{
  "mlp_ratio": 3,
  "inner_norm": false,
  "shared_expert": false,
  "kernel_size": 3,
  "residual_init": "none",
  "batch_size": 128
}
Rows from block 4 of a small image classifier, named by matrix and row number. Rows with one number belong to one neuron. Each number is 50 + 10 x the weight over its row's rms, rounded and kept within 0 to 99. All counts start at 0.
After each neuron's rows are labels from the 100 images, of 14976, where the neuron reaches its largest size: "responds to" is what is common among them. Only what is clearly more common there than usual is listed. The data: photos of plants, animals and fungi (iNaturalist).
# gate: MLP gate (model.blocks.4.mlp.gate.weight, 480x160), inputs 80-159
# fc1: MLP up (model.blocks.4.mlp.fc1.weight, 480x160), inputs 80-159
# fc2: MLP down (model.blocks.4.mlp.fc2.weight, 160x480, transposed), outputs 80-159

gate.411:61 56 45 51 51 39 54 45 35 50 46 49 23 57 42 61 53 51 54 41 45 42 83 51 42 65 41 42 59 50 55 59 59 55 42 60 33 58 27 60 49 43 56 59 55 55 41 47 43 41 61 52 45 63 46 66 40 44 52 64 48 33 41 55 56 56 46 64 62 62 43 43 45 58 55 40 66 37 33 71
fc1.411:49 55 48 30 46 51 42 42 53 35 58 57 33 34 55 48 42 23 55 51 41 48 68 41 56 45 45 52 44 54 56 51 59 61 66 49 35 42 61 53 23 40 45 57 62 68 44 73 43 38 56 59 52 55 68 48 53 68 74 47 51 59 38 68 48 44 31 52 56 47 60 31 42 62 56 47 42 55 62 52
fc2.411:62 63 71 45 51 35 70 42 59 31 50 68 57 59 53 37 45 43 57 52 59 58 58 62 56 61 29 53 51 48 58 42 56 38 40 51 58 36 53 49 55 32 48 37 53 52 33 54 58 57 56 37 41 61 35 52 45 66 42 55 50 52 48 42 44 62 45 63 53 61 65 63 47 39 46 50 58 30 52 29
responds to: order Anseriformes; family: Anatidae

gate.76:53 51 48 55 64 49 47 53 48 67 66 55 53 50 55 26 64 66 59 64 36 59 52 41 49 44 41 57 46 55 29 45 37 36 44 45 62 59 64 62 46 51 61 28 56 43 41 63 46 53 38 30 43 52 56 33 66 65 38 36 43 53 47 41 52 32 31 53 67 51 43 61 70 61 56 47 58 44 69 29
fc1.76:45 57 46 51 58 46 54 33 55 48 54 39 48 47 32 71 34 31 55 29 63 60 49 48 46 59 46 46 48 43 43 45 52 30 50 47 47 52 44 44 49 58 44 82 51 63 44 40 51 43 58 69 62 53 48 66 39 66 61 49 74 46 47 33 54 41 58 55 50 54 46 34 25 56 54 58 62 46 65 54
fc2.76:54 51 23 62 51 58 38 64 60 47 47 47 50 50 39 45 52 52 41 60 48 65 36 44 51 48 60 51 59 43 74 50 67 50 51 52 48 67 61 72 34 54 33 58 50 56 34 32 62 44 41 49 70 54 53 45 39 41 52 40 42 50 38 62 35 56 42 50 37 56 42 68 51 48 38 63 42 71 44 59
responds to: order Charadriiformes

gate.450:78 44 58 59 64 47 65 43 37 62 44 55 58 50 57 50 26 40 53 53 47 39 68 68 60 69 57 32 58 55 45 56 49 53 54 58 58 53 38 61 47 45 50 34 36 59 58 48 46 48 43 59 42 44 50 65 51 70 38 66 59 57 49 59 49 46 44 63 46 51 59 57 47 44 58 37 45 60 47 66
fc1.450:29 47 50 50 50 48 62 54 57 32 61 39 34 49 72 48 43 45 47 43 62 61 32 59 38 47 51 55 49 53 35 43 41 48 38 44 55 39 53 45 68 53 59 51 56 35 50 44 57 49 50 40 58 39 39 35 37 36 55 28 32 29 49 40 77 47 44 35 46 52 44 65 50 55 44 54 51 24 72 39
fc2.450:59 48 61 56 36 54 44 38 66 56 55 56 46 49 45 65 49 54 75 60 50 58 43 60 57 56 50 35 38 52 58 48 48 26 60 36 64 48 57 70 31 42 51 45 61 43 31 60 42 42 68 49 41 55 52 45 45 55 46 59 52 48 41 35 47 31 65 43 46 48 47 49 59 61 44 46 48 52 54 66
responds to: order Charadriiformes

gate.110:44 55 54 43 32 68 30 47 51 62 44 55 40 35 47 69 40 32 53 50 59 61 51 47 49 34 48 43 38 56 56 65 61 69 59 63 50 42 49 55 56 25 37 51 35 49 56 63 57 47 47 40 42 54 63 42 56 48 48 63 47 51 39 39 50 53 63 59 70 58 35 58 58 48 42 48 61 41 42 45
fc1.110:52 41 69 42 54 36 58 35 44 48 49 67 48 50 46 54 60 35 56 53 31 44 48 48 48 63 59 50 62 43 42 41 73 55 43 33 44 52 36 75 55 49 49 53 61 49 53 55 31 37 53 60 45 46 58 55 41 49 43 51 63 58 44 67 50 46 45 64 38 44 72 44 48 47 28 37 57 55 53 53
fc2.110:45 52 45 29 67 38 44 57 50 41 51 46 44 67 31 41 52 36 56 57 43 54 59 66 51 55 46 46 41 43 45 29 48 47 43 73 76 48 55 53 43 35 45 53 54 61 53 72 75 53 51 50 43 63 49 48 60 62 39 40 56 54 56 37 43 52 47 58 45 48 48 44 48 49 50 43 62 41 66 51
responds to: phylum Arthropoda; class Insecta; order Lepidoptera

gate.250:56 29 44 43 72 53 55 63 52 46 40 52 60 81 51 46 42 63 60 52 57 41 44 49 50 39 33 44 55 73 47 51 34 28 59 52 48 57 59 50 50 50 51 65 50 83 59 57 43 46 48 52 58 38 52 51 53 41 19 59 51 43 40 66 58 56 42 57 48 46 54 51 55 68 45 44 41 48 58 60
fc1.250:57 33 40 73 61 31 41 50 42 47 48 37 37 52 61 46 34 55 49 38 62 35 62 39 53 62 40 57 38 73 67 41 42 38 36 41 68 58 36 57 51 40 55 52 44 50 60 55 43 58 33 47 44 50 53 54 45 56 31 52 43 57 47 44 58 42 39 52 57 25 61 53 48 54 54 52 69 52 56 57
fc2.250:31 46 30 62 63 36 40 74 44 71 35 46 55 53 32 37 32 58 44 43 43 65 64 68 47 57 49 49 58 41 55 49 57 44 54 34 62 50 49 60 33 62 50 64 48 62 52 61 50 48 49 30 47 52 20 32 44 53 61 30 50 46 57 51 55 62 56 68 41 32 46 49 57 57 68 51 58 51 59 47
responds to: order Pelecaniformes

gate.130:38 66 42 49 51 57 53 64 53 54 56 34 56 50 68 53 50 45 58 40 49 35 68 66 46 52 53 47 57 57 39 50 58 26 36 55 56 43 49 38 50 55 59 67 46 53 48 53 48 67 52 63 44 45 61 57 53 46 37 39 38 67 58 60 39 47 41 53 48 45 61 51 52 29 45 70 33 20 59 51
fc1.130:48 71 33 58 56 60 63 49 45 55 68 41 54 56 78 58 48 48 58 66 59 49 62 66 47 59 53 59 63 61 36 42 48 50 59 53 64 47 53 39 49 66 49 60 47 56 54 56 36 42 37 41 38 41 58 58 43 57 45 49 31 61 53 36 44 57 47 41 53 47 62 38 61 48 46 68 24 42 56 61
fc2.130:37 77 43 23 53 55 48 60 52 53 55 48 41 51 73 43 43 49 73 40 52 46 59 61 55 64 48 57 70 41 45 34 47 48 58 43 55 58 35 57 54 24 53 54 54 43 60 35 39 45 49 47 61 49 56 47 54 60 45 56 68 58 41 44 61 56 44 56 64 49 37 49 60 35 49 38 70 51 47 30
responds to: order Charadriiformes

gate.121:41 57 30 59 58 53 39 53 58 50 27 51 33 31 57 61 63 54 39 52 62 41 49 51 38 49 31 59 56 26 52 45 48 44 51 25 50 48 56 53 56 38 44 55 62 47 37 45 50 45 58 56 49 41 62 67 34 57 41 41 55 37 49 51 50 51 47 41 47 45 63 44 60 55 27 39 56 58 44 38
fc1.121:71 41 46 47 42 41 45 41 31 48 46 54 19 51 45 46 41 52 38 35 39 61 54 71 41 55 47 50 37 48 57 44 48 49 46 74 35 40 64 60 50 57 61 63 40 35 46 59 61 77 63 64 61 50 57 41 37 35 37 61 48 53 31 46 52 60 36 44 64 40 43 46 38 46 38 44 56 43 53 37
fc2.121:61 35 52 61 68 64 59 56 51 42 43 48 37 38 44 46 46 39 48 48 49 57 50 65 41 48 61 36 55 49 54 43 55 59 44 49 55 48 44 51 52 48 40 58 24 49 38 46 41 72 58 48 38 55 52 47 43 55 52 46 36 45 39 48 51 53 57 41 32 41 56 67 51 48 67 43 70 60 32 41
responds to: order Passeriformes

gate.140:54 48 46 48 38 51 34 47 53 46 45 51 47 49 45 35 54 64 40 31 50 52 56 55 31 50 57 65 44 66 45 39 46 34 55 44 60 51 27 61 53 49 43 47 62 38 40 43 50 41 44 44 42 67 39 26 38 46 43 51 71 47 42 44 60 51 57 61 54 41 43 45 76 51 46 54 65 64 40 44
fc1.140:47 55 55 63 59 46 36 48 44 54 56 50 34 33 66 57 60 59 49 53 46 48 62 52 27 46 61 59 59 59 59 45 57 40 50 43 53 51 26 43 56 60 57 53 31 69 50 51 53 54 52 56 40 46 66 33 51 59 46 42 70 40 33 44 71 35 40 54 44 50 21 41 58 51 46 52 43 51 57 58
fc2.140:56 48 55 42 54 56 45 47 46 58 59 51 55 48 56 50 46 54 48 50 39 40 56 40 66 51 63 50 49 50 43 43 61 66 57 66 42 45 51 30 48 68 46 44 48 32 47 62 35 51 53 45 69 45 63 30 42 65 56 42 57 40 42 28 60 34 60 68 53 65 60 44 69 49 51 48 53 42 66 37
responds to: order Anseriformes; family: Anatidae

gate.32:60 73 46 66 54 56 46 49 54 46 52 71 53 45 60 45 48 27 28 64 57 41 35 50 48 51 37 53 46 56 47 43 57 35 52 55 49 56 53 54 59 63 40 50 56 46 35 69 69 31 54 49 44 52 60 53 52 29 38 49 44 47 64 55 60 52 42 43 40 43 63 47 62 61 37 55 37 73 74 54
fc1.32:53 69 55 62 38 68 39 49 30 43 48 41 54 57 56 46 56 39 44 49 52 59 50 59 55 34 45 59 37 32 54 31 58 51 28 52 59 57 66 44 42 57 53 51 38 48 47 61 47 38 37 45 53 66 55 29 47 41 52 38 62 56 50 56 61 65 35 39 37 40 64 46 74 64 50 45 59 66 63 58
fc2.32:42 52 55 60 46 58 65 60 31 46 40 53 43 55 46 67 49 58 66 63 53 60 50 54 44 58 50 54 47 37 61 66 54 39 59 32 42 57 53 54 43 53 49 45 49 58 54 61 42 51 56 60 49 35 63 41 35 48 63 58 42 48 52 46 59 45 58 56 38 34 48 41 35 45 64 41 66 38 63 53
responds to: class Aves; order Passeriformes

gate.182:38 48 54 55 47 40 45 39 34 66 48 58 49 41 50 39 54 83 49 61 43 53 52 51 59 31 61 41 38 37 43 57 48 55 57 60 45 36 63 42 59 53 48 38 49 42 48 68 60 28 52 47 52 26 64 54 50 58 45 30 44 50 42 72 37 64 57 62 54 50 52 50 62 58 63 48 51 47 48 46
fc1.182:50 48 56 38 37 67 54 65 55 45 43 60 53 67 58 65 39 39 53 40 63 39 45 58 52 79 56 56 47 47 34 50 35 32 45 44 48 45 26 52 43 54 42 67 57 51 49 45 71 52 59 65 55 58 29 44 58 50 67 59 59 45 52 47 55 53 45 31 51 65 46 57 43 40 50 64 46 52 44 74
fc2.182:62 45 35 54 59 70 46 50 59 45 45 36 56 47 46 47 50 41 57 74 53 42 47 40 48 49 49 62 39 56 55 58 49 36 42 42 63 57 53 39 67 42 45 51 59 53 35 28 45 44 26 39 74 63 45 59 42 46 48 39 55 37 48 61 46 43 42 38 63 54 47 50 28 60 36 45 44 55 49 59
responds to: order Charadriiformes; family: Scolopacidae

gate.455:34 37 41 51 57 51 58 43 46 44 48 56 51 50 38 48 40 51 64 61 41 33 42 49 65 50 40 39 52 65 57 46 41 54 59 47 48 73 39 62 53 68 40 39 48 70 49 66 31 54 55 49 52 38 50 71 40 58 46 54 31 39 57 49 45 48 52 50 40 61 62 50 55 29 75 51 59 59 55 70
fc1.455:49 52 60 53 50 58 59 58 58 58 38 35 54 46 47 63 42 44 56 53 39 54 40 55 46 46 49 53 70 51 61 31 63 69 67 61 52 51 58 55 69 56 32 62 40 48 41 60 57 52 39 55 45 56 50 65 46 55 65 45 27 48 53 42 58 48 57 67 51 58 53 39 48 53 56 53 47 50 42 50
fc2.455:35 52 62 56 40 35 51 54 33 52 53 42 54 51 30 60 57 43 58 38 41 59 58 31 41 54 66 49 73 46 48 58 46 53 65 41 44 54 49 52 48 63 48 59 48 57 43 34 44 49 55 35 43 44 55 57 49 53 49 48 31 54 43 37 58 56 48 40 78 60 68 42 61 40 47 25 56 59 47 44
responds to: order Anseriformes; family: Anatidae

gate.41:46 31 67 43 50 56 60 48 65 49 42 52 39 51 49 44 24 67 51 50 47 46 55 23 32 52 45 39 57 55 43 60 42 71 49 53 56 53 42 62 42 54 41 50 58 68 58 51 66 61 50 41 55 55 59 48 40 43 54 65 56 54 48 58 39 71 63 51 62 60 37 54 48 43 63 57 55 44 59 60
fc1.41:48 52 45 55 55 57 42 64 47 50 45 29 66 43 26 62 48 52 72 52 29 50 54 56 32 48 43 42 47 53 52 68 67 32 61 60 51 62 59 72 40 43 44 47 31 67 58 63 60 62 50 54 40 57 46 50 52 59 44 52 67 38 63 53 32 61 50 39 46 63 46 53 46 54 44 42 49 50 58 39
fc2.41:60 48 45 62 40 62 34 46 32 42 40 52 47 49 41 38 62 45 40 50 70 51 38 36 49 42 49 47 47 60 50 45 40 40 56 42 45 43 40 44 60 53 76 50 42 66 48 66 52 62 48 53 59 34 43 46 52 57 50 42 59 60 39 46 62 60 60 31 44 52 36 41 54 58 61 51 59 59 28 49
responds to: order Anseriformes; family: Anatidae

gate.358:70 57 60 45 42 57 50 70 65 53 64 54 57 59 56 37 44 29 45 58 57 50 61 33 54 50 45 61 51 51 60 43 46 45 68 45 60 57 56 34 40 38 63 60 64 50 70 61 48 53 60 46 50 58 72 56 50 54 62 48 45 43 39 60 45 47 48 51 26 56 27 33 44 39 50 39 59 51 51 46
fc1.358:58 33 40 56 50 55 35 55 58 59 68 63 62 64 57 48 42 50 57 63 37 61 56 44 38 48 54 60 31 51 74 52 37 46 73 58 39 45 67 56 45 53 43 51 37 54 57 46 44 47 54 45 54 53 59 46 50 35 51 48 56 41 47 44 60 45 55 52 38 41 41 40 62 46 55 34 34 39 36 49
fc2.358:60 38 63 58 44 53 56 56 59 55 51 73 54 63 48 38 47 55 56 35 55 53 60 54 46 41 53 67 44 57 53 33 77 45 37 53 43 61 62 45 40 52 46 50 47 44 24 33 51 60 67 43 23 63 38 39 53 44 41 71 49 45 58 55 51 45 36 57 46 33 33 44 45 44 49 45 59 58 59 49
responds to: order Passeriformes

gate.46:56 41 52 36 37 47 43 33 62 48 55 52 36 63 56 74 59 51 51 57 51 50 34 52 42 40 46 42 53 45 50 52 25 70 85 54 40 48 56 49 47 63 61 67 55 62 55 45 52 46 48 55 44 57 60 46 39 55 45 40 35 43 44 51 47 44 60 53 40 53 29 47 52 52 48 51 29 62 51 43
fc1.46:53 59 28 59 58 52 46 50 61 49 43 47 32 67 65 64 42 30 50 26 43 63 55 60 45 50 52 62 51 36 56 43 52 38 25 38 54 43 56 58 55 40 35 38 38 51 53 53 41 51 66 50 65 58 40 60 54 46 52 50 57 47 50 50 51 52 52 52 56 41 51 56 48 46 66 52 80 56 62 63
fc2.46:50 66 61 46 41 48 62 47 77 74 59 42 46 50 47 61 54 52 61 31 44 54 57 40 52 55 51 45 52 61 52 53 66 39 62 60 43 47 47 49 48 51 60 59 28 60 57 53 43 50 38 52 53 59 47 49 50 65 49 51 34 31 59 60 44 52 58 48 37 29 55 46 54 43 59 49 36 52 56 45
responds to: order Passeriformes

gate.477:57 57 41 32 57 59 61 66 39 38 52 58 41 32 44 57 65 38 46 43 37 42 56 58 30 59 61 42 56 58 49 55 29 39 24 39 53 23 50 62 56 41 38 41 37 58 42 61 83 35 37 64 41 44 25 43 53 38 47 50 51 47 57 44 52 56 61 40 49 34 64 68 63 55 59 53 48 55 48 38
fc1.477:37 60 57 53 60 48 54 45 45 59 61 55 60 63 51 22 52 51 49 68 49 51 68 49 68 29 52 59 40 60 59 30 70 49 64 57 46 63 61 34 55 60 58 52 67 49 56 46 40 40 54 31 63 39 62 44 60 52 47 50 45 52 35 59 39 46 35 42 57 65 58 40 33 50 47 52 59 53 42 59
fc2.477:38 27 50 41 66 52 63 49 56 43 46 42 68 55 38 67 48 54 60 46 56 42 49 45 45 66 47 52 44 48 51 72 65 58 44 56 28 69 39 26 52 54 49 38 55 57 49 53 66 37 59 44 58 41 59 60 63 53 49 49 46 55 41 36 61 48 49 42 46 29 48 42 72 42 66 65 63 51 48 38
responds to: order Passeriformes

gate.185:53 40 42 42 49 54 53 36 49 36 55 48 52 40 71 59 54 56 38 51 39 57 49 57 49 43 55 70 42 43 64 52 37 34 35 47 65 52 56 50 60 55 44 47 41 46 42 68 55 60 42 52 53 62 52 50 24 53 49 59 58 47 35 68 51 58 54 43 57 40 62 48 59 52 49 58 59 51 58 71
fc1.185:56 56 42 49 41 56 74 41 45 63 48 45 58 52 56 41 37 71 45 52 34 54 51 59 52 58 50 37 41 59 47 57 60 52 35 41 48 55 49 49 42 59 44 74 38 52 53 48 45 54 49 54 82 55 50 55 55 44 43 73 74 58 52 47 63 34 38 42 32 50 50 56 55 56 55 41 64 49 46 63
fc2.185:55 49 45 45 53 66 46 54 52 41 48 61 53 52 52 44 50 53 53 57 49 44 67 30 44 47 61 50 74 38 48 39 47 46 48 61 57 64 58 70 68 29 51 51 37 56 47 38 62 36 49 59 47 53 81 34 33 52 33 40 58 48 49 72 41 51 37 44 59 52 38 51 44 55 49 41 54 50 50 55
responds to: class Aves

gate.100:50 54 36 40 38 50 60 31 77 50 64 39 46 40 38 52 55 60 31 42 64 41 43 46 58 52 57 35 50 50 36 41 48 39 39 54 69 49 61 52 48 54 41 41 50 50 61 39 59 43 51 50 58 61 26 52 40 43 54 44 46 42 44 29 64 31 26 46 42 56 46 59 50 61 52 48 34 39 48 52
fc1.100:47 40 51 57 43 68 33 55 47 49 58 86 62 44 56 56 51 48 63 60 48 50 50 51 41 45 56 41 52 53 38 57 39 42 47 71 55 65 47 66 44 55 49 39 57 48 69 50 42 35 58 54 44 51 61 36 49 60 35 50 55 60 47 55 56 49 39 43 56 53 42 54 48 44 55 58 37 53 55 45
fc2.100:60 60 58 52 66 45 58 47 55 54 57 50 46 58 52 38 55 49 57 56 40 57 37 43 51 55 57 52 46 63 39 39 65 43 57 50 59 42 45 53 57 48 67 47 52 49 44 71 57 60 45 44 73 45 54 53 43 44 50 41 36 47 58 41 48 43 60 50 51 45 43 67 43 55 61 71 60 46 73 43
responds to: order Anseriformes; family: Anatidae

gate.155:61 40 36 43 42 70 61 41 64 50 52 51 52 38 50 61 30 64 67 60 49 49 43 73 44 60 52 28 44 46 53 42 58 39 48 42 61 56 56 41 61 52 49 56 60 54 49 37 56 59 48 40 43 64 35 43 50 52 27 65 57 37 39 43 54 57 42 41 41 49 49 37 29 61 32 54 39 48 56 59
fc1.155:36 35 55 47 50 30 53 48 49 42 67 41 43 55 48 70 60 46 47 38 50 44 59 62 54 33 57 45 57 63 49 50 56 60 49 43 61 55 35 40 50 50 60 56 51 37 45 48 44 70 54 31 48 46 47 38 47 62 56 61 64 54 34 53 61 43 30 45 60 53 75 45 67 54 46 53 29 40 50 44
fc2.155:39 74 43 54 42 55 63 70 35 50 58 45 48 30 58 49 56 57 39 53 47 47 36 46 54 42 57 51 53 53 61 44 52 43 54 53 67 57 52 51 50 52 47 68 46 54 54 61 41 56 45 67 46 52 68 54 65 30 61 52 33 37 50 52 53 42 30 57 39 18 53 29 42 51 39 46 50 64 60 55
responds to: order Anseriformes; family: Anatidae

gate.361:51 56 48 41 57 63 39 48 52 35 47 56 24 55 51 50 44 45 52 42 54 56 57 66 33 42 71 57 45 45 66 52 43 53 43 40 38 48 51 58 36 46 51 72 37 48 40 55 48 58 53 33 48 65 47 56 61 52 53 50 54 60 25 44 44 41 65 39 64 48 39 56 45 49 63 40 58 34 43 52
fc1.361:58 34 43 45 45 43 58 41 58 58 59 43 67 39 48 45 53 53 52 70 35 59 71 40 43 63 46 53 54 47 40 42 70 38 51 58 53 52 46 58 50 44 42 41 44 53 42 49 45 44 42 77 62 51 63 35 55 47 45 55 57 58 53 68 72 57 41 52 44 50 58 58 72 49 42 50 49 77 60 37
fc2.361:63 46 34 41 38 57 41 43 44 43 48 21 61 44 52 41 62 51 41 55 38 50 39 52 40 47 43 56 56 51 65 40 52 51 51 45 49 53 50 51 51 49 30 43 54 72 57 55 52 48 59 44 45 57 52 42 81 55 46 62 55 33 41 57 52 53 50 41 45 57 33 55 26 65 52 50 54 51 65 59
responds to: order Anseriformes; family: Anatidae

gate.150:62 28 48 50 68 50 66 40 53 58 56 39 46 56 63 48 62 44 47 54 42 64 64 46 42 52 41 64 52 43 65 42 58 49 50 61 25 52 41 48 41 57 44 46 58 44 39 43 44 36 38 42 53 61 42 56 40 49 55 55 52 50 68 47 50 54 34 47 53 67 54 58 60 44 37 47 50 42 38 27
fc1.150:55 33 43 45 50 27 52 58 49 74 66 48 40 50 58 31 70 56 52 71 28 56 41 56 40 45 59 37 40 53 52 57 59 46 54 45 57 43 53 37 40 57 55 44 51 62 64 39 38 43 37 52 46 64 60 45 65 44 65 53 56 56 63 61 48 33 44 47 57 55 52 53 72 47 42 56 44 57 60 32
fc2.150:56 28 63 33 35 50 46 63 36 50 50 49 64 35 50 68 47 50 55 42 61 49 38 47 66 49 48 55 43 57 46 24 55 55 52 67 59 52 56 43 43 47 57 47 43 48 27 51 29 56 53 43 64 55 52 49 38 57 42 56 41 50 48 40 48 46 59 47 51 64 52 53 48 35 42 40 55 42 60 66
responds to: order Passeriformes

gate.233:55 40 43 34 34 41 42 55 47 32 49 61 53 54 51 54 73 74 54 41 49 51 64 41 53 35 46 56 53 46 60 60 48 63 54 56 54 70 50 51 67 43 58 65 55 48 55 56 46 54 49 41 77 61 56 47 42 66 39 70 56 53 41 26 49 31 57 42 73 60 49 52 52 53 45 39 40 33 48 55
fc1.233:35 27 36 39 54 40 45 54 40 29 51 52 60 55 54 62 46 53 46 60 80 44 65 45 56 44 38 61 44 38 51 34 48 49 51 52 57 52 42 39 51 50 74 40 34 50 37 45 40 35 63 59 49 51 35 42 51 47 53 62 51 52 48 50 60 49 49 53 65 59 55 54 66 57 46 49 63 51 52 28
fc2.233:46 55 61 42 53 43 47 50 72 63 51 47 43 44 41 45 39 69 52 57 52 47 58 55 57 62 69 52 43 30 40 36 53 48 59 45 60 51 44 61 49 41 50 60 46 60 62 39 48 44 45 54 46 30 59 48 50 71 57 48 67 61 53 57 53 63 46 66 44 52 46 48 53 41 48 37 63 52 29 65
responds to: class Aves

gate.259:51 35 46 55 63 28 48 49 51 57 44 51 57 52 47 38 45 59 58 45 61 39 58 72 67 46 52 56 39 46 64 65 49 31 40 50 43 40 67 46 54 38 51 49 63 59 35 45 48 35 54 66 44 50 53 43 54 67 40 66 53 40 52 52 50 28 52 31 40 47 44 47 44 59 67 26 47 45 48 47
fc1.259:75 59 47 47 64 59 48 61 72 62 51 43 53 51 44 40 32 51 27 63 63 43 42 42 53 46 40 48 54 49 66 37 47 61 65 52 55 56 47 57 47 54 61 51 41 50 60 58 47 52 53 51 51 36 42 58 35 57 58 35 44 65 66 39 50 56 45 57 61 36 39 57 58 37 61 48 49 48 49 52
fc2.259:75 61 37 47 42 39 41 52 61 52 52 55 59 58 59 53 45 37 58 56 47 70 59 43 45 42 50 56 52 51 61 51 42 44 58 43 44 53 73 58 29 36 59 66 38 27 58 72 45 48 63 59 48 36 45 50 60 45 37 51 51 51 53 49 55 36 50 71 40 33 54 56 51 62 48 35 52 67 53 56
responds to: class Aves; order Passeriformes

gate.379:39 52 51 61 46 52 58 53 63 44 67 36 54 57 67 57 39 57 51 64 51 45 44 41 23 50 44 39 62 59 44 64 67 65 54 60 48 43 60 45 58 58 50 42 58 43 46 45 51 32 42 45 50 52 65 51 39 58 61 48 44 62 45 35 47 57 33 66 57 67 67 78 60 34 52 34 38 30 63 53
fc1.379:32 53 37 59 61 48 48 57 44 51 37 59 50 56 38 53 53 55 43 37 44 50 42 42 48 45 59 61 51 40 61 57 60 70 65 45 45 63 42 60 50 55 48 69 52 48 50 49 58 36 71 51 36 72 31 41 43 40 39 32 53 54 37 44 34 34 67 26 58 44 44 34 58 52 86 55 41 68 45 53
fc2.379:47 36 41 53 47 47 43 58 47 42 56 59 55 48 44 59 51 56 52 43 49 44 60 52 52 59 42 53 42 37 75 55 62 53 65 43 59 47 72 65 45 64 37 61 58 62 52 40 53 42 51 54 49 41 57 54 57 49 36 57 49 28 39 54 53 46 56 38 63 54 41 54 42 40 31 39 59 36 50 57
responds to: order Charadriiformes

gate.248:50 58 43 35 31 54 54 54 53 46 48 57 41 55 56 44 50 41 49 67 52 34 52 56 41 35 49 31 51 65 67 63 54 50 58 54 67 46 19 55 52 51 40 48 53 37 35 59 56 73 56 54 51 38 62 55 56 61 31 58 58 68 40 58 52 47 35 55 61 56 48 42 60 49 55 47 39 40 67 56
fc1.248:62 63 49 26 55 51 36 46 43 56 47 63 35 59 51 60 61 52 53 44 61 58 41 41 62 47 31 38 65 46 56 40 46 39 37 43 53 54 58 60 49 40 58 61 39 31 42 43 44 49 52 44 33 57 41 38 47 30 59 40 50 41 44 65 54 41 49 27 55 38 56 46 31 59 50 52 40 50 76 39
fc2.248:49 62 64 52 43 22 64 39 45 46 42 41 40 62 40 53 57 43 50 41 41 69 31 37 43 49 60 42 40 51 58 45 54 33 51 50 58 41 63 46 33 54 39 47 44 44 44 53 64 54 43 47 51 63 38 47 64 39 55 37 44 54 55 53 69 54 50 37 60 49 57 38 64 48 24 42 56 44 60 41
responds to: order Charadriiformes

gate.114:60 60 56 34 59 46 69 76 53 46 43 57 46 52 59 58 51 39 23 55 46 38 48 38 55 31 51 37 51 37 52 55 51 41 47 45 54 33 54 57 45 55 74 58 70 52 52 45 52 42 42 68 47 65 38 49 40 42 46 50 51 50 53 56 54 55 49 54 50 41 43 65 59 67 53 38 63 62 60 49
fc1.114:73 51 50 46 57 45 63 79 50 43 62 58 51 55 64 59 56 38 35 42 39 48 54 39 42 41 47 37 61 46 53 47 44 43 44 46 58 45 48 52 34 54 70 57 64 43 45 46 59 41 48 59 44 56 31 55 49 45 51 66 42 43 64 56 54 59 31 59 49 39 21 54 57 62 53 49 63 56 64 48
fc2.114:41 41 55 60 40 49 59 47 37 40 52 54 52 54 64 29 53 60 34 60 58 41 35 58 34 49 59 56 45 51 34 60 52 55 50 44 68 57 62 47 57 58 55 53 33 44 69 50 45 50 53 39 55 45 48 33 37 49 65 43 40 56 45 58 63 49 60 61 35 65 47 58 50 62 41 74 42 51 49 54
responds to: order Charadriiformes

gate.159:32 54 56 42 38 50 71 53 49 35 46 41 57 52 33 49 40 49 34 68 49 39 43 40 47 58 54 56 66 60 48 56 64 56 66 49 78 50 50 34 38 50 47 37 47 63 48 55 52 50 61 55 56 35 59 51 68 59 49 64 64 45 47 55 65 78 45 44 39 39 48 47 40 49 45 37 70 55 44 53
fc1.159:52 57 59 39 65 45 71 30 57 39 69 28 58 40 36 46 51 28 59 57 50 38 42 37 43 66 69 42 57 52 62 48 48 44 43 55 43 45 48 52 50 63 60 59 42 68 48 42 34 50 57 46 66 53 46 68 49 73 46 55 69 50 49 44 61 34 53 54 54 48 57 55 67 48 50 53 62 44 62 40
fc2.159:63 43 38 49 51 27 52 62 53 57 49 50 39 41 69 62 48 47 43 42 57 58 57 59 44 49 52 40 49 43 44 62 44 40 45 43 54 45 34 43 52 59 54 54 51 47 59 46 68 33 59 63 36 56 61 33 53 56 65 66 40 80 44 34 45 40 30 63 34 64 44 45 44 70 41 47 55 55 55 49
responds to: class Aves; order Charadriiformes